Rows from block 2, named by matrix and row number. Each number is 50 + 12 x the weight over its row's rms, rounded and kept within 0 to 99. All counts start at 0.
# conv: 3x3 conv (model.blocks.2.conv.weight, 64x64x3x3), inputs 0-12, a 3x3 kernel for each
conv.1:41 62 64 12 51 84 08 44 75 52 64 72 43 64 81 51 50 75 41 60 45 12 73 88 09 62 99 44 46 41 39 45 38 49 46 40 53 46 18 73 66 26 46 54 44 53 52 65 55 30 39 47 28 34 27 34 42 37 47 51 29 48 52 63 60 41 43 64 65 19 59 61 41 61 54 45 56 59 51 41 43 50 56 41 48 56 39 50 51 43 54 54 53 56 59 63 63 60 69 51 55 46 50 53 50 60 62 40 43 35 46 29 48 44 50 55 51
conv.2:61 40 50 47 41 50 53 65 43 38 53 62 42 62 75 30 75 77 46 62 59 42 55 61 43 42 41 45 53 54 39 46 61 28 35 57 46 62 43 55 73 54 40 62 57 34 39 53 40 55 44 47 50 38 54 56 48 59 66 51 53 58 52 53 46 24 50 62 36 48 58 51 62 56 50 77 50 41 41 38 48 62 57 44 78 55 52 67 36 40 40 46 51 34 47 70 33 40 59 38 53 36 46 45 49 43 38 31 53 54 53 58 46 30 47 25 41
conv.3:41 48 59 46 49 55 50 51 56 58 64 61 62 58 44 52 53 45 64 62 59 58 46 62 64 59 64 55 48 42 49 38 28 61 45 31 62 57 40 47 38 31 50 31 29 54 57 32 57 57 38 64 69 55 54 71 67 46 55 38 62 58 36 64 62 57 56 45 37 73 54 44 40 31 45 44 20 31 52 16 00 53 39 34 54 42 42 70 49 39 64 68 55 44 50 33 63 54 30 51 53 62 50 57 60 57 64 64 48 56 64 43 38 48 57 59 59
conv.4:49 36 36 53 47 33 51 65 63 51 53 42 71 69 62 53 58 60 54 55 49 51 63 55 54 50 56 23 31 30 37 38 28 41 46 43 21 34 32 28 43 30 58 42 31 50 43 30 70 65 50 49 48 40 52 56 73 58 55 53 57 52 43 55 55 62 37 41 45 26 40 46 65 61 63 75 79 81 57 60 64 53 52 50 36 41 43 38 36 45 66 68 75 46 50 51 45 47 37 33 26 28 44 30 27 50 40 45 58 59 68 66 60 67 51 60 61
conv.5:46 54 44 48 73 48 46 75 55 54 43 44 51 38 48 40 31 55 49 30 50 58 33 46 55 30 40 52 59 48 59 61 46 36 43 41 48 45 56 49 33 47 48 32 47 66 37 58 68 38 53 66 42 47 39 49 54 41 47 52 31 33 51 56 49 57 47 54 54 53 45 59 48 47 82 44 42 59 48 48 69 62 39 36 59 56 56 45 30 43 55 55 35 48 63 46 48 60 43 56 68 43 56 61 38 47 64 47 53 46 59 49 43 73 33 41 69
conv.6:57 53 67 57 67 84 44 56 56 50 46 34 38 32 44 50 44 50 52 53 52 71 80 73 69 72 52 52 42 35 46 43 45 59 45 40 57 64 83 60 68 61 53 49 43 25 29 33 24 27 35 39 45 58 37 42 43 40 51 53 45 57 58 50 58 54 51 52 59 52 47 41 19 20 43 26 38 42 35 50 36 52 46 42 65 61 64 72 63 60 47 53 54 42 43 51 27 33 37 42 47 34 41 52 43 56 56 51 58 64 55 48 51 45 45 40 44
conv.7:44 42 27 47 49 51 37 48 55 52 54 77 54 52 56 51 53 47 50 53 44 58 54 48 46 58 54 53 58 48 56 51 61 32 26 21 59 73 65 68 81 72 48 52 36 54 47 43 59 54 45 47 54 38 66 69 72 57 59 70 65 64 62 48 51 55 60 46 54 47 47 32 47 41 43 59 53 63 28 40 54 44 41 49 59 52 47 62 59 47 44 60 72 43 46 47 48 35 33 45 56 61 35 44 30 38 29 23 54 59 62 42 42 47 65 64 69
conv.8:49 48 40 46 34 23 45 43 31 53 49 53 45 40 48 52 59 49 47 48 49 43 41 31 20 32 27 54 61 43 39 52 50 45 52 39 56 59 47 66 73 33 39 53 27 63 47 49 67 48 42 58 31 27 69 50 50 52 49 50 55 51 47 51 43 37 51 62 62 45 54 55 77 68 51 83 70 64 63 66 38 60 58 62 69 84 80 55 59 53 58 58 41 57 57 37 67 70 61 31 44 47 35 49 60 67 84 88 33 45 48 46 58 50 69 57 58
conv.9:27 40 35 53 56 41 48 57 49 39 51 67 41 24 22 48 44 34 53 63 50 53 41 35 55 38 37 58 55 60 60 44 53 60 53 64 50 54 61 41 63 84 39 37 40 54 70 66 53 70 61 28 44 25 37 46 31 49 45 34 45 49 43 55 53 62 59 59 59 63 35 47 38 30 33 42 43 47 47 42 49 43 44 53 40 46 54 49 40 25 48 61 53 46 53 61 44 45 55 46 36 38 52 54 54 49 41 47 58 65 66 53 54 54 51 48 36
conv.10:55 46 39 65 56 36 65 50 55 31 40 50 39 51 61 30 44 56 45 61 56 48 82 63 61 75 62 53 51 53 57 64 60 57 54 37 48 52 51 44 35 21 55 45 40 79 66 49 71 62 46 52 42 30 49 48 41 43 36 37 49 47 51 42 41 49 64 77 70 62 71 57 44 57 64 59 75 77 49 62 44 59 61 59 59 64 51 49 39 39 34 46 53 29 40 51 24 40 37 51 43 55 50 52 61 53 47 59 43 41 52 31 54 57 43 67 58
conv.11:38 28 19 62 42 29 57 42 40 54 49 35 42 53 46 43 32 28 17 38 49 36 39 50 51 48 40 55 65 78 48 67 78 37 47 59 66 60 63 58 62 62 44 47 41 57 64 51 47 59 58 22 26 33 51 54 57 64 75 70 40 53 45 54 56 40 63 80 63 52 70 68 42 47 36 48 38 39 54 39 38 56 61 61 44 59 74 25 46 51 47 56 64 40 56 70 47 52 63 46 64 60 40 58 57 36 53 63 70 48 43 59 46 29 48 32 50
conv.12:55 51 59 64 64 69 69 64 67 57 61 57 49 72 71 59 65 66 64 72 51 68 75 73 65 66 67 58 60 49 60 55 42 56 47 42 70 73 58 52 47 55 63 48 54 28 48 51 32 50 50 61 72 62 64 81 69 73 80 75 56 49 52 39 52 46 53 60 43 41 35 27 55 62 41 59 56 40 41 39 55 58 40 33 49 45 38 56 66 75 47 40 45 52 63 51 47 61 64 41 52 47 51 54 45 39 42 48 41 46 55 63 55 46 62 49 60
conv.13:40 56 55 53 49 44 51 54 44 41 36 42 46 49 50 51 36 42 89 59 37 67 57 33 61 55 64 40 23 27 39 30 40 49 54 60 31 28 22 50 42 40 53 61 64 65 62 57 53 50 48 57 66 61 44 48 41 46 43 48 62 57 65 36 33 35 33 22 45 39 57 45 13 23 38 26 51 63 70 77 71 31 38 52 45 56 49 62 78 91 60 49 49 55 54 41 36 38 43 47 26 28 46 53 45 64 62 69 43 48 57 47 53 53 65 66 52
conv.14:36 37 49 40 47 42 56 52 40 36 51 40 48 42 50 58 35 38 42 52 63 43 30 49 47 31 45 52 36 39 57 42 33 52 53 48 60 47 58 65 38 44 71 61 65 47 52 35 41 40 27 52 33 20 59 38 31 72 54 40 49 44 35 43 41 42 44 38 50 60 51 55 48 50 41 49 42 34 56 36 31 44 35 43 44 54 62 43 46 55 54 52 55 48 57 53 53 78 72 54 39 46 49 53 45 49 60 58 36 40 48 48 38 40 43 41 37
conv.15:27 35 61 29 14 41 31 14 19 34 51 58 36 30 39 45 29 29 51 55 57 43 47 62 50 58 70 42 48 48 56 49 39 49 50 42 31 59 64 49 61 72 53 47 46 52 26 28 61 52 48 44 30 23 53 52 54 64 52 50 44 38 40 30 21 55 48 24 28 68 67 43 41 26 46 66 75 49 58 62 52 61 66 53 50 46 46 42 53 42 56 56 49 53 47 40 54 50 33 50 39 52 51 46 47 46 46 51 50 48 53 52 53 63 35 47 47
conv.16:67 63 56 62 68 52 55 65 39 47 40 59 36 35 54 62 60 61 52 43 40 52 48 45 51 56 38 41 49 56 59 54 70 47 54 58 45 47 61 55 63 62 59 61 57 49 55 52 44 49 62 54 45 49 41 37 54 37 40 56 51 51 60 55 40 41 36 40 50 39 40 53 48 40 58 14 36 56 47 54 73 43 43 54 28 40 43 40 47 55 55 51 54 35 31 31 41 31 28 40 44 58 51 49 48 70 58 53 46 39 59 35 43 72 44 66 55
conv.17:56 63 62 40 60 59 50 61 53 58 55 57 47 48 40 44 53 55 46 45 48 57 49 47 73 74 46 46 51 49 47 53 50 51 50 48 36 32 40 25 19 37 40 41 49 69 44 54 73 50 53 70 49 42 70 57 45 54 41 33 55 47 40 48 31 27 48 56 50 49 54 54 30 36 42 28 42 45 36 49 52 51 36 45 31 35 56 27 46 49 66 53 49 66 60 58 62 62 63 46 53 49 47 59 50 42 43 39 51 31 51 43 50 64 42 53 71
conv.18:22 42 44 35 59 65 42 67 66 54 67 60 50 56 71 77 70 56 53 50 46 42 44 47 48 51 51 57 55 47 52 47 41 57 57 59 48 34 55 62 40 34 73 63 61 19 38 55 38 58 60 34 48 52 53 74 87 59 68 74 49 52 55 53 53 55 63 65 35 66 65 45 46 34 46 55 48 45 55 56 51 53 58 67 55 61 66 55 58 53 77 62 53 74 70 63 68 67 62 38 44 54 56 42 58 60 56 51 49 61 58 58 62 39 59 59 42
conv.19:42 48 42 50 55 53 67 64 71 38 52 61 51 68 66 54 63 60 57 65 60 42 40 50 39 50 58 64 64 66 46 68 59 27 45 41 64 72 69 35 53 60 34 63 65 54 66 58 44 55 47 49 56 35 60 65 54 43 52 43 32 46 43 53 59 50 44 56 50 34 41 46 73 73 72 63 69 44 22 30 24 44 52 41 55 68 63 23 39 26 46 51 64 38 48 60 48 56 62 24 18 32 47 46 50 59 60 71 38 38 31 62 61 61 64 67 74
conv.20:39 23 35 37 18 32 47 22 25 52 50 59 56 40 62 40 31 45 48 40 49 59 42 49 55 24 46 55 59 53 60 68 69 65 61 62 38 26 37 45 23 38 71 53 59 47 56 47 47 50 53 50 40 48 48 46 45 68 63 58 63 65 58 33 19 26 53 33 30 57 35 30 38 20 32 37 23 40 57 46 58 50 50 47 63 53 58 61 60 52 43 46 38 50 44 44 36 40 37 44 71 62 39 62 68 53 60 66 51 54 73 54 57 67 46 54 67
conv.21:61 53 48 64 60 43 34 32 34 56 49 41 44 26 24 48 42 42 50 48 61 55 55 60 54 47 39 62 47 50 46 27 30 47 29 41 48 43 46 51 38 44 55 48 42 51 50 50 38 37 41 45 46 35 47 49 55 53 49 43 41 39 42 47 49 62 48 38 52 65 43 51 58 52 63 65 58 60 46 45 63 47 45 60 79 69 56 72 68 57 50 47 57 59 48 49 64 65 56 39 35 34 32 38 26 22 25 35 51 54 34 60 69 59 55 70 72
conv.22:34 48 47 37 56 51 44 46 40 45 47 50 56 54 50 59 68 48 42 42 29 37 42 38 47 51 35 50 57 55 44 48 55 50 52 55 65 58 50 54 54 36 57 49 47 65 60 60 46 44 42 37 50 47 54 66 50 42 56 46 50 55 49 46 40 46 55 51 47 42 42 57 40 34 33 46 50 54 50 64 54 59 60 53 59 55 43 49 53 39 54 75 63 48 61 63 60 66 71 49 43 49 54 51 47 65 65 48 59 47 54 54 71 59 61 70 57
conv.23:57 55 54 42 44 48 27 34 44 51 48 40 57 62 46 60 62 52 38 45 37 38 43 50 62 47 44 50 52 37 44 51 49 47 49 47 66 50 23 61 49 34 77 70 57 45 52 63 35 38 50 36 36 36 31 32 28 39 34 19 32 47 39 43 47 35 46 64 60 40 61 63 32 24 26 44 44 48 55 51 46 57 54 42 47 58 50 33 54 45 31 40 33 34 42 52 46 48 44 44 40 52 51 61 61 49 55 51 35 46 42 46 47 44 52 40 48
conv.24:51 45 36 53 46 40 48 30 28 40 51 56 50 52 61 46 57 54 42 36 46 40 29 34 51 35 38 46 47 53 45 43 47 44 38 40 24 29 32 29 19 46 35 30 45 79 59 50 67 63 66 61 54 53 34 24 34 47 40 34 53 33 25 30 41 52 42 45 42 52 57 49 33 48 55 25 34 58 47 48 66 47 47 51 44 50 64 53 45 61 37 47 50 40 46 43 49 52 55 63 58 59 43 50 48 26 31 41 49 57 55 40 41 51 50 46 70
conv.25:34 30 31 37 32 39 41 34 23 35 59 58 40 30 56 43 28 40 40 53 41 42 55 46 43 56 42 37 48 54 55 58 53 61 49 41 41 66 61 59 68 51 54 48 42 63 61 36 57 40 24 44 28 32 42 54 51 39 52 50 43 50 43 39 45 46 56 65 76 50 59 75 45 38 35 51 52 49 46 58 53 49 58 61 67 59 56 55 42 42 48 50 52 52 50 63 49 53 50 51 51 42 46 43 51 62 45 47 51 47 52 36 55 61 44 59 66
conv.26:51 55 46 63 61 47 68 53 57 65 62 66 68 68 76 58 69 67 67 41 48 58 55 37 69 56 36 44 49 41 53 47 45 60 45 38 52 44 27 45 39 43 39 35 40 36 49 51 47 61 66 46 70 64 65 65 37 67 65 44 52 61 45 79 58 42 76 54 43 44 42 52 61 40 25 58 51 39 43 62 62 69 67 54 69 51 38 65 50 36 27 43 65 38 50 68 45 52 69 52 45 43 47 53 50 46 60 57 27 58 58 45 60 59 50 59 53
conv.27:39 56 69 43 84 82 36 86 80 49 44 53 45 60 65 36 52 65 50 45 43 42 45 31 29 40 18 46 50 44 43 42 41 47 35 40 63 68 59 50 56 58 41 40 51 29 33 41 25 33 39 34 57 66 38 75 84 33 55 60 44 50 57 61 53 64 39 25 37 29 27 16 50 51 48 53 51 50 54 47 43 56 41 36 59 42 34 52 32 25 48 43 46 51 47 57 70 61 48 45 36 46 44 33 45 46 38 52 52 52 44 47 43 44 49 49 51
conv.28:38 58 51 40 60 54 46 55 37 44 41 38 49 36 42 49 54 51 48 51 43 48 41 52 35 27 47 44 36 32 46 31 31 38 34 46 41 39 36 31 38 50 48 45 41 56 45 41 51 42 37 75 63 43 37 33 31 47 55 59 39 49 53 49 24 31 41 47 60 37 40 44 57 39 42 73 56 54 53 34 23 40 54 63 52 60 69 54 56 53 41 54 38 28 45 43 49 45 59 15 48 53 51 55 59 52 54 40 45 67 65 76 65 60 60 57 40
conv.29:56 46 38 27 23 30 18 15 34 50 43 35 58 54 47 69 70 65 55 59 55 34 43 45 45 42 47 41 54 49 42 53 52 42 58 49 63 79 69 66 63 44 34 42 36 48 50 50 60 59 56 59 58 43 36 54 55 49 57 59 47 68 59 34 36 45 61 51 53 55 51 49 44 36 38 43 34 52 56 46 59 43 50 37 68 61 43 51 52 48 55 57 59 43 44 44 45 38 48 51 61 51 63 66 72 69 79 73 28 20 19 17 16 21 38 46 52
conv.30:53 52 44 38 42 39 30 26 31 38 53 63 35 56 62 42 46 65 55 46 35 21 30 30 20 37 31 34 45 54 43 54 52 44 49 53 50 59 76 71 55 67 55 47 44 67 67 48 48 64 58 44 65 60 22 45 53 36 52 52 46 47 39 50 44 44 32 27 18 27 12 12 41 44 39 41 56 50 44 61 57 69 72 65 62 66 63 61 68 71 50 53 50 55 50 48 54 55 42 41 40 36 51 35 36 52 46 42 53 46 39 59 55 35 65 56 43
conv.31:55 53 44 63 56 47 58 48 47 53 47 40 51 51 45 67 47 39 41 37 41 60 37 24 60 53 36 67 62 40 69 53 34 67 54 27 59 48 51 64 53 33 54 47 30 58 52 61 67 66 77 65 61 63 48 50 46 79 63 57 64 52 50 59 58 51 60 61 41 70 76 50 58 60 40 70 49 27 60 48 30 50 52 38 58 55 32 53 49 31 55 58 48 59 72 54 50 52 49 46 48 59 66 65 53 47 42 53 55 49 45 53 52 41 55 64 47
conv.32:50 56 42 61 43 40 41 24 46 59 40 36 50 30 35 43 37 52 39 37 40 29 35 39 34 45 50 45 40 33 47 45 43 31 23 36 42 26 36 33 43 63 45 52 59 53 43 39 54 55 53 41 51 70 48 29 47 47 48 65 38 39 40 37 32 37 25 27 45 17 33 34 46 72 80 50 78 93 62 65 44 16 21 30 43 49 55 39 35 42 59 63 41 59 53 41 63 59 49 46 32 38 32 31 52 41 42 54 44 37 60 47 50 50 55 60 47
conv.33:46 63 65 49 58 60 68 75 56 57 45 46 61 62 50 61 56 33 52 43 42 45 40 38 52 43 50 32 44 32 45 43 45 42 40 53 41 23 38 47 49 56 33 18 42 51 63 69 47 49 42 38 54 49 65 59 55 61 61 63 49 43 38 42 40 45 48 45 47 55 48 61 37 13 57 24 27 62 21 33 74 48 45 46 33 23 22 30 29 35 79 83 79 54 56 52 47 49 49 47 42 44 47 48 47 52 45 42 55 73 52 42 61 54 52 70 71
conv.34:56 63 51 59 52 52 58 46 54 45 61 62 56 57 54 55 56 59 34 54 49 44 58 40 53 54 53 46 54 54 43 42 39 41 39 38 36 14 35 24 29 29 24 34 37 37 51 50 69 73 55 57 46 37 52 49 48 39 27 40 47 46 46 59 80 64 54 66 69 61 49 60 37 44 30 40 31 34 38 37 30 48 39 37 25 29 46 03 25 45 38 47 44 53 43 45 45 34 36 23 30 44 43 36 52 54 47 43 64 64 63 67 73 58 63 68 40
conv.35:42 48 27 42 49 36 41 38 38 35 55 48 43 55 53 55 47 48 55 55 40 41 45 44 41 41 42 37 50 49 43 48 42 47 51 51 75 79 39 59 83 64 65 82 71 36 31 25 66 56 35 53 56 47 56 64 65 46 59 66 57 62 67 35 53 73 34 48 56 42 43 48 58 51 49 50 44 35 57 48 29 56 62 54 44 56 54 28 44 47 56 66 55 60 67 71 70 63 69 42 40 40 52 41 50 52 59 50 41 53 40 52 61 56 45 60 63
conv.36:43 60 61 72 72 67 46 44 49 58 61 60 47 53 65 20 30 37 58 67 58 54 66 62 44 51 45 57 67 62 59 69 68 53 60 52 45 72 62 20 52 78 14 41 53 79 44 35 90 57 48 72 55 54 43 33 22 48 54 42 49 54 48 49 60 43 21 43 54 15 27 56 33 39 30 43 43 47 35 26 33 52 40 46 52 58 55 60 66 56 57 59 67 42 46 55 47 52 50 63 55 67 59 58 55 53 49 51 52 57 38 56 43 40 44 43 30
conv.37:66 56 53 50 35 39 52 43 45 43 48 42 42 46 32 51 45 34 57 60 47 51 60 60 55 56 71 52 59 53 51 57 54 40 51 52 38 42 50 33 32 35 41 40 31 25 30 46 48 43 48 60 52 52 50 35 44 69 49 63 68 51 57 30 34 42 37 46 41 34 51 52 17 08 22 28 23 31 29 28 41 39 36 36 56 45 42 61 69 77 52 52 49 46 43 40 37 47 45 36 63 63 48 56 62 50 48 49 49 45 45 42 50 46 33 40 45
conv.38:43 46 40 53 50 51 55 52 53 55 53 80 43 46 62 52 52 55 63 55 52 63 59 51 46 48 58 54 43 47 44 40 53 46 35 40 58 46 73 58 50 58 58 36 49 58 68 59 42 50 55 42 50 58 39 42 56 41 38 67 47 53 73 55 50 57 52 43 76 54 41 54 47 42 48 35 42 52 38 39 30 40 34 40 33 24 24 51 39 16 53 48 34 51 52 42 69 61 49 42 29 33 42 34 32 47 35 47 44 31 37 42 29 31 54 44 30
conv.39:57 63 71 49 44 55 29 36 60 44 53 61 55 57 49 53 33 42 63 60 52 44 56 50 38 48 45 61 61 62 51 58 44 36 41 36 65 65 73 54 40 54 56 52 47 50 63 59 36 62 55 54 66 60 30 58 49 38 59 59 37 60 61 52 56 48 55 61 53 30 34 36 48 61 54 58 71 66 53 55 61 57 66 63 52 57 53 43 49 32 54 57 60 63 63 72 70 58 58 42 30 36 36 18 32 39 14 38 29 25 39 26 25 32 28 27 38
conv.40:60 64 77 35 43 56 39 46 49 47 37 37 53 48 49 58 58 45 45 61 63 61 68 67 46 58 55 58 52 51 52 59 51 49 49 50 48 47 54 48 40 41 48 50 56 46 61 58 57 71 72 58 61 59 53 39 45 49 49 54 35 44 48 81 73 65 45 47 44 37 45 45 61 49 55 56 55 66 54 63 60 56 52 51 80 63 51 67 57 64 60 55 59 65 63 71 49 57 63 52 60 39 48 47 33 59 45 30 48 46 32 62 53 38 60 47 32
conv.41:71 28 24 52 24 47 50 34 44 45 46 62 53 42 58 56 50 52 44 46 48 30 35 46 28 35 56 63 72 74 60 66 78 49 49 57 48 43 49 44 47 54 42 33 47 41 42 63 55 54 61 60 54 60 33 54 58 45 44 50 67 56 65 32 35 39 60 46 36 56 37 31 15 53 81 36 60 60 48 49 47 58 55 65 59 50 60 58 50 55 29 39 42 33 40 41 50 52 50 39 47 41 41 40 38 56 48 41 50 49 43 49 59 46 64 69 53
conv.42:67 53 55 37 31 39 24 26 37 56 38 40 72 43 32 62 53 42 43 63 60 37 57 68 49 50 68 50 46 47 44 56 63 42 56 68 29 30 36 26 42 60 38 42 45 40 30 22 62 63 58 69 76 78 32 29 47 51 53 57 30 49 54 43 44 30 42 64 39 31 58 54 49 53 43 51 54 62 36 44 64 39 52 59 37 51 56 33 49 58 47 45 43 67 57 48 63 71 63 50 48 40 56 47 56 56 51 45 55 58 47 39 57 52 55 52 38
conv.43:36 39 36 35 48 50 34 34 43 59 58 36 60 54 40 71 52 39 39 62 65 36 42 47 26 38 39 66 52 56 66 51 45 62 60 51 50 44 44 56 44 49 54 60 59 27 32 46 39 38 43 44 34 30 48 44 28 55 50 34 50 45 31 58 59 55 58 65 57 43 48 40 50 50 39 54 46 28 61 55 41 58 31 19 42 18 14 51 43 38 46 51 58 46 57 56 55 53 48 38 23 40 46 31 47 47 46 52 54 59 70 57 54 59 43 45 42
conv.44:45 47 50 53 56 51 40 49 51 50 65 53 43 51 48 38 44 53 47 55 50 37 67 49 61 72 52 49 53 47 59 57 54 52 69 57 41 58 21 44 55 30 54 71 37 46 41 42 41 47 50 40 54 62 55 58 57 54 55 59 51 60 57 44 62 32 54 66 47 67 72 53 67 62 36 47 56 49 69 73 76 42 65 45 63 74 44 68 80 56 39 41 29 50 48 36 68 66 47 56 54 65 63 59 63 28 35 42 60 68 70 50 52 70 54 45 60
conv.45:56 64 63 47 52 46 62 52 41 34 32 28 42 43 49 54 66 57 50 49 51 46 52 45 42 46 46 37 34 42 48 47 45 59 53 53 42 30 18 40 52 41 30 38 47 41 48 52 28 47 39 24 39 44 35 37 53 46 50 64 60 68 76 42 41 45 65 72 68 58 59 44 30 28 28 43 44 50 65 65 52 46 46 50 54 54 51 67 47 47 50 41 34 66 56 41 59 54 54 58 59 57 36 43 45 33 52 49 80 67 82 46 52 56 39 53 60
conv.46:42 40 55 49 48 57 54 54 54 46 44 53 43 39 46 42 39 41 58 38 32 61 52 45 47 44 51 64 62 47 73 63 60 54 47 50 74 49 31 56 30 25 48 24 32 48 69 56 46 62 32 44 56 18 43 45 42 59 53 41 62 51 32 46 35 42 38 23 22 33 17 15 61 59 47 40 22 20 00 00 00 48 53 53 56 45 34 46 31 28 45 48 53 46 39 43 52 33 20 45 50 44 53 55 54 43 35 53 51 43 61 54 48 52 55 51 64
conv.47:51 48 41 55 56 41 47 57 57 72 74 56 58 87 72 61 49 54 13 15 37 34 32 41 35 46 37 54 52 36 53 60 59 59 55 40 53 46 45 54 70 47 48 58 59 57 60 44 54 46 29 57 42 35 36 31 44 36 24 29 61 42 41 59 74 61 27 33 41 23 25 35 66 62 55 70 60 44 57 50 55 43 50 53 41 56 62 48 59 49 54 55 59 45 52 44 53 47 49 70 67 68 65 62 55 46 33 36 65 60 61 34 43 54 22 09 31
conv.48:42 50 55 42 43 56 42 39 52 63 52 60 54 46 45 54 51 49 40 57 70 52 50 60 52 37 45 51 49 49 57 46 53 60 58 59 53 61 53 42 54 56 49 45 55 53 55 47 47 57 54 50 54 53 50 69 64 50 64 56 26 37 46 40 50 55 45 42 49 56 45 52 77 67 48 62 54 46 50 63 63 47 40 37 35 32 31 46 38 47 36 36 45 60 52 64 62 53 47 57 34 36 54 36 40 64 55 67 55 65 54 63 48 39 50 43 47
conv.49:55 53 42 51 50 47 40 39 58 57 48 39 51 49 45 49 32 38 33 41 53 44 42 46 62 57 58 27 20 16 07 12 11 17 18 12 46 37 52 53 31 41 50 52 43 61 52 57 64 63 65 53 52 54 47 53 43 43 45 44 45 49 60 46 59 51 52 51 54 27 43 42 46 44 41 50 56 47 31 42 51 46 43 28 39 45 42 35 37 35 41 41 48 60 66 73 55 39 49 46 52 56 51 39 57 33 39 39 40 59 56 49 51 59 55 60 56
conv.50:55 61 49 51 66 67 41 51 50 65 59 57 65 52 50 48 43 34 53 55 58 34 44 44 37 44 53 51 56 33 53 58 50 59 53 60 53 70 63 51 61 50 45 63 57 46 53 55 52 64 58 31 54 40 63 63 48 68 59 49 50 60 40 34 44 62 57 45 60 67 63 61 39 48 60 28 41 54 46 54 47 46 37 40 57 50 50 27 27 42 36 32 31 35 39 36 60 75 65 52 48 64 55 56 55 40 42 35 62 54 56 55 49 48 33 29 28
conv.51:40 46 61 50 37 42 54 40 37 80 56 34 78 64 53 67 56 62 60 51 46 53 42 37 59 48 52 63 56 61 67 61 52 62 54 42 42 24 14 62 33 23 68 62 52 67 64 69 63 54 60 52 53 57 60 53 62 52 41 42 67 66 69 46 45 67 61 50 59 68 58 68 33 35 42 68 57 64 72 69 49 62 52 53 54 46 46 53 46 45 42 53 45 54 55 50 47 44 37 56 42 36 52 40 45 61 51 60 37 27 38 43 35 45 53 45 29
conv.52:60 48 46 50 50 45 39 49 49 63 49 51 53 47 53 36 33 45 68 61 55 74 62 58 50 51 44 55 70 69 60 60 71 47 41 55 49 63 54 60 68 74 67 66 63 30 35 27 53 51 40 56 71 68 57 59 68 57 61 67 48 58 64 74 78 70 45 60 64 32 35 68 75 56 68 79 73 76 43 43 46 57 58 50 61 44 56 55 53 64 78 85 74 35 37 33 33 27 22 46 49 54 42 46 52 43 42 43 46 47 43 38 42 36 54 47 40
conv.53:59 60 45 43 51 42 56 57 53 60 47 49 50 60 55 46 66 68 38 27 31 35 32 35 25 30 40 49 42 32 38 33 26 41 45 34 56 41 42 59 48 46 46 46 48 37 33 39 49 52 40 54 53 37 46 48 44 53 41 40 61 54 45 44 37 64 43 19 35 59 49 46 30 29 56 43 20 33 54 42 41 57 46 30 48 36 26 57 51 35 54 49 43 55 57 48 56 65 65 58 62 41 56 72 43 67 74 69 58 37 46 59 41 41 70 66 55
conv.54:46 22 42 52 36 44 70 60 59 44 39 51 63 63 42 70 68 47 47 39 49 41 17 29 49 37 32 53 57 48 49 51 56 47 61 62 64 81 60 45 57 38 32 44 35 63 57 47 52 48 28 07 09 17 53 50 44 49 43 38 54 47 53 62 42 37 63 41 38 49 37 44 53 63 55 50 61 68 59 83 86 43 54 30 46 50 42 55 58 59 42 33 33 60 51 51 57 48 47 60 60 68 61 52 60 42 31 31 51 43 47 40 53 50 40 51 54
conv.55:63 61 71 39 40 48 49 37 49 42 35 43 59 51 47 66 69 88 37 55 55 49 53 63 58 57 57 40 47 51 33 45 55 53 42 45 77 54 31 52 57 55 42 35 45 66 55 50 76 59 40 70 52 35 46 58 47 36 50 40 52 52 57 35 33 64 58 45 35 62 57 42 46 60 64 40 41 61 53 51 65 48 44 61 54 61 64 51 53 66 22 40 53 53 50 39 61 60 46 63 58 43 51 59 50 53 58 55 38 37 42 35 44 35 43 54 28
conv.56:34 52 40 42 60 50 56 61 74 51 36 29 55 58 40 44 44 46 55 42 43 52 56 48 45 62 59 60 44 50 58 53 53 48 46 52 45 45 59 26 25 34 41 47 32 58 49 30 49 51 33 50 50 40 51 50 39 70 65 64 63 57 62 40 40 58 44 31 47 52 54 48 49 48 56 57 52 45 51 46 58 54 37 38 58 41 41 56 57 51 43 59 59 52 53 44 63 56 33 52 42 42 46 45 51 51 48 52 54 38 39 53 56 46 51 48 48
conv.57:49 35 54 41 49 53 47 59 58 53 56 47 61 67 64 48 57 64 50 52 57 53 53 59 52 61 58 31 49 70 23 48 81 28 45 71 25 52 75 22 61 89 32 55 75 48 42 40 62 45 41 39 34 45 41 32 50 50 49 64 42 47 61 41 41 55 25 34 57 21 24 41 36 37 38 46 53 58 45 50 51 49 53 59 36 49 47 37 49 59 37 45 47 42 45 44 46 43 47 44 56 51 52 56 56 53 52 59 51 47 48 47 49 51 51 55 50
conv.58:61 59 53 48 45 41 55 45 28 58 70 53 36 52 60 49 27 37 66 41 45 49 23 35 57 55 51 48 46 53 37 44 50 42 48 50 72 34 49 56 43 40 67 72 62 33 43 40 47 50 51 49 46 45 43 40 55 36 61 77 52 74 79 26 43 61 47 46 61 58 33 52 55 68 39 38 26 57 58 57 59 42 52 47 54 39 43 48 35 39 49 66 62 55 54 46 60 52 55 41 47 48 37 36 50 43 56 57 42 71 58 64 63 49 65 35 54
conv.59:30 39 29 42 48 54 37 50 64 44 51 58 63 57 50 64 49 38 58 57 44 53 43 44 58 57 48 33 41 35 43 46 42 53 55 59 36 61 57 42 56 64 47 39 44 45 61 43 58 69 44 28 30 30 64 74 49 55 64 57 37 42 41 47 58 74 36 38 46 47 44 44 33 37 57 44 40 35 58 64 40 59 71 64 36 49 49 57 48 49 45 37 45 74 72 65 59 63 60 22 25 29 26 22 28 38 26 26 23 27 25 24 30 32 45 25 34
conv.60:45 39 33 47 31 24 43 45 43 72 64 65 68 63 66 47 56 62 61 60 58 45 31 44 47 36 40 59 55 49 63 54 53 50 47 45 45 40 49 60 52 68 39 42 51 52 49 50 59 52 55 53 46 50 52 52 46 55 52 50 38 43 37 69 58 50 67 63 67 54 54 82 62 71 69 55 62 56 29 21 48 47 44 48 58 57 59 56 49 56 57 54 52 33 31 29 40 29 21 29 39 29 44 46 39 57 57 56 45 39 47 44 40 53 44 52 55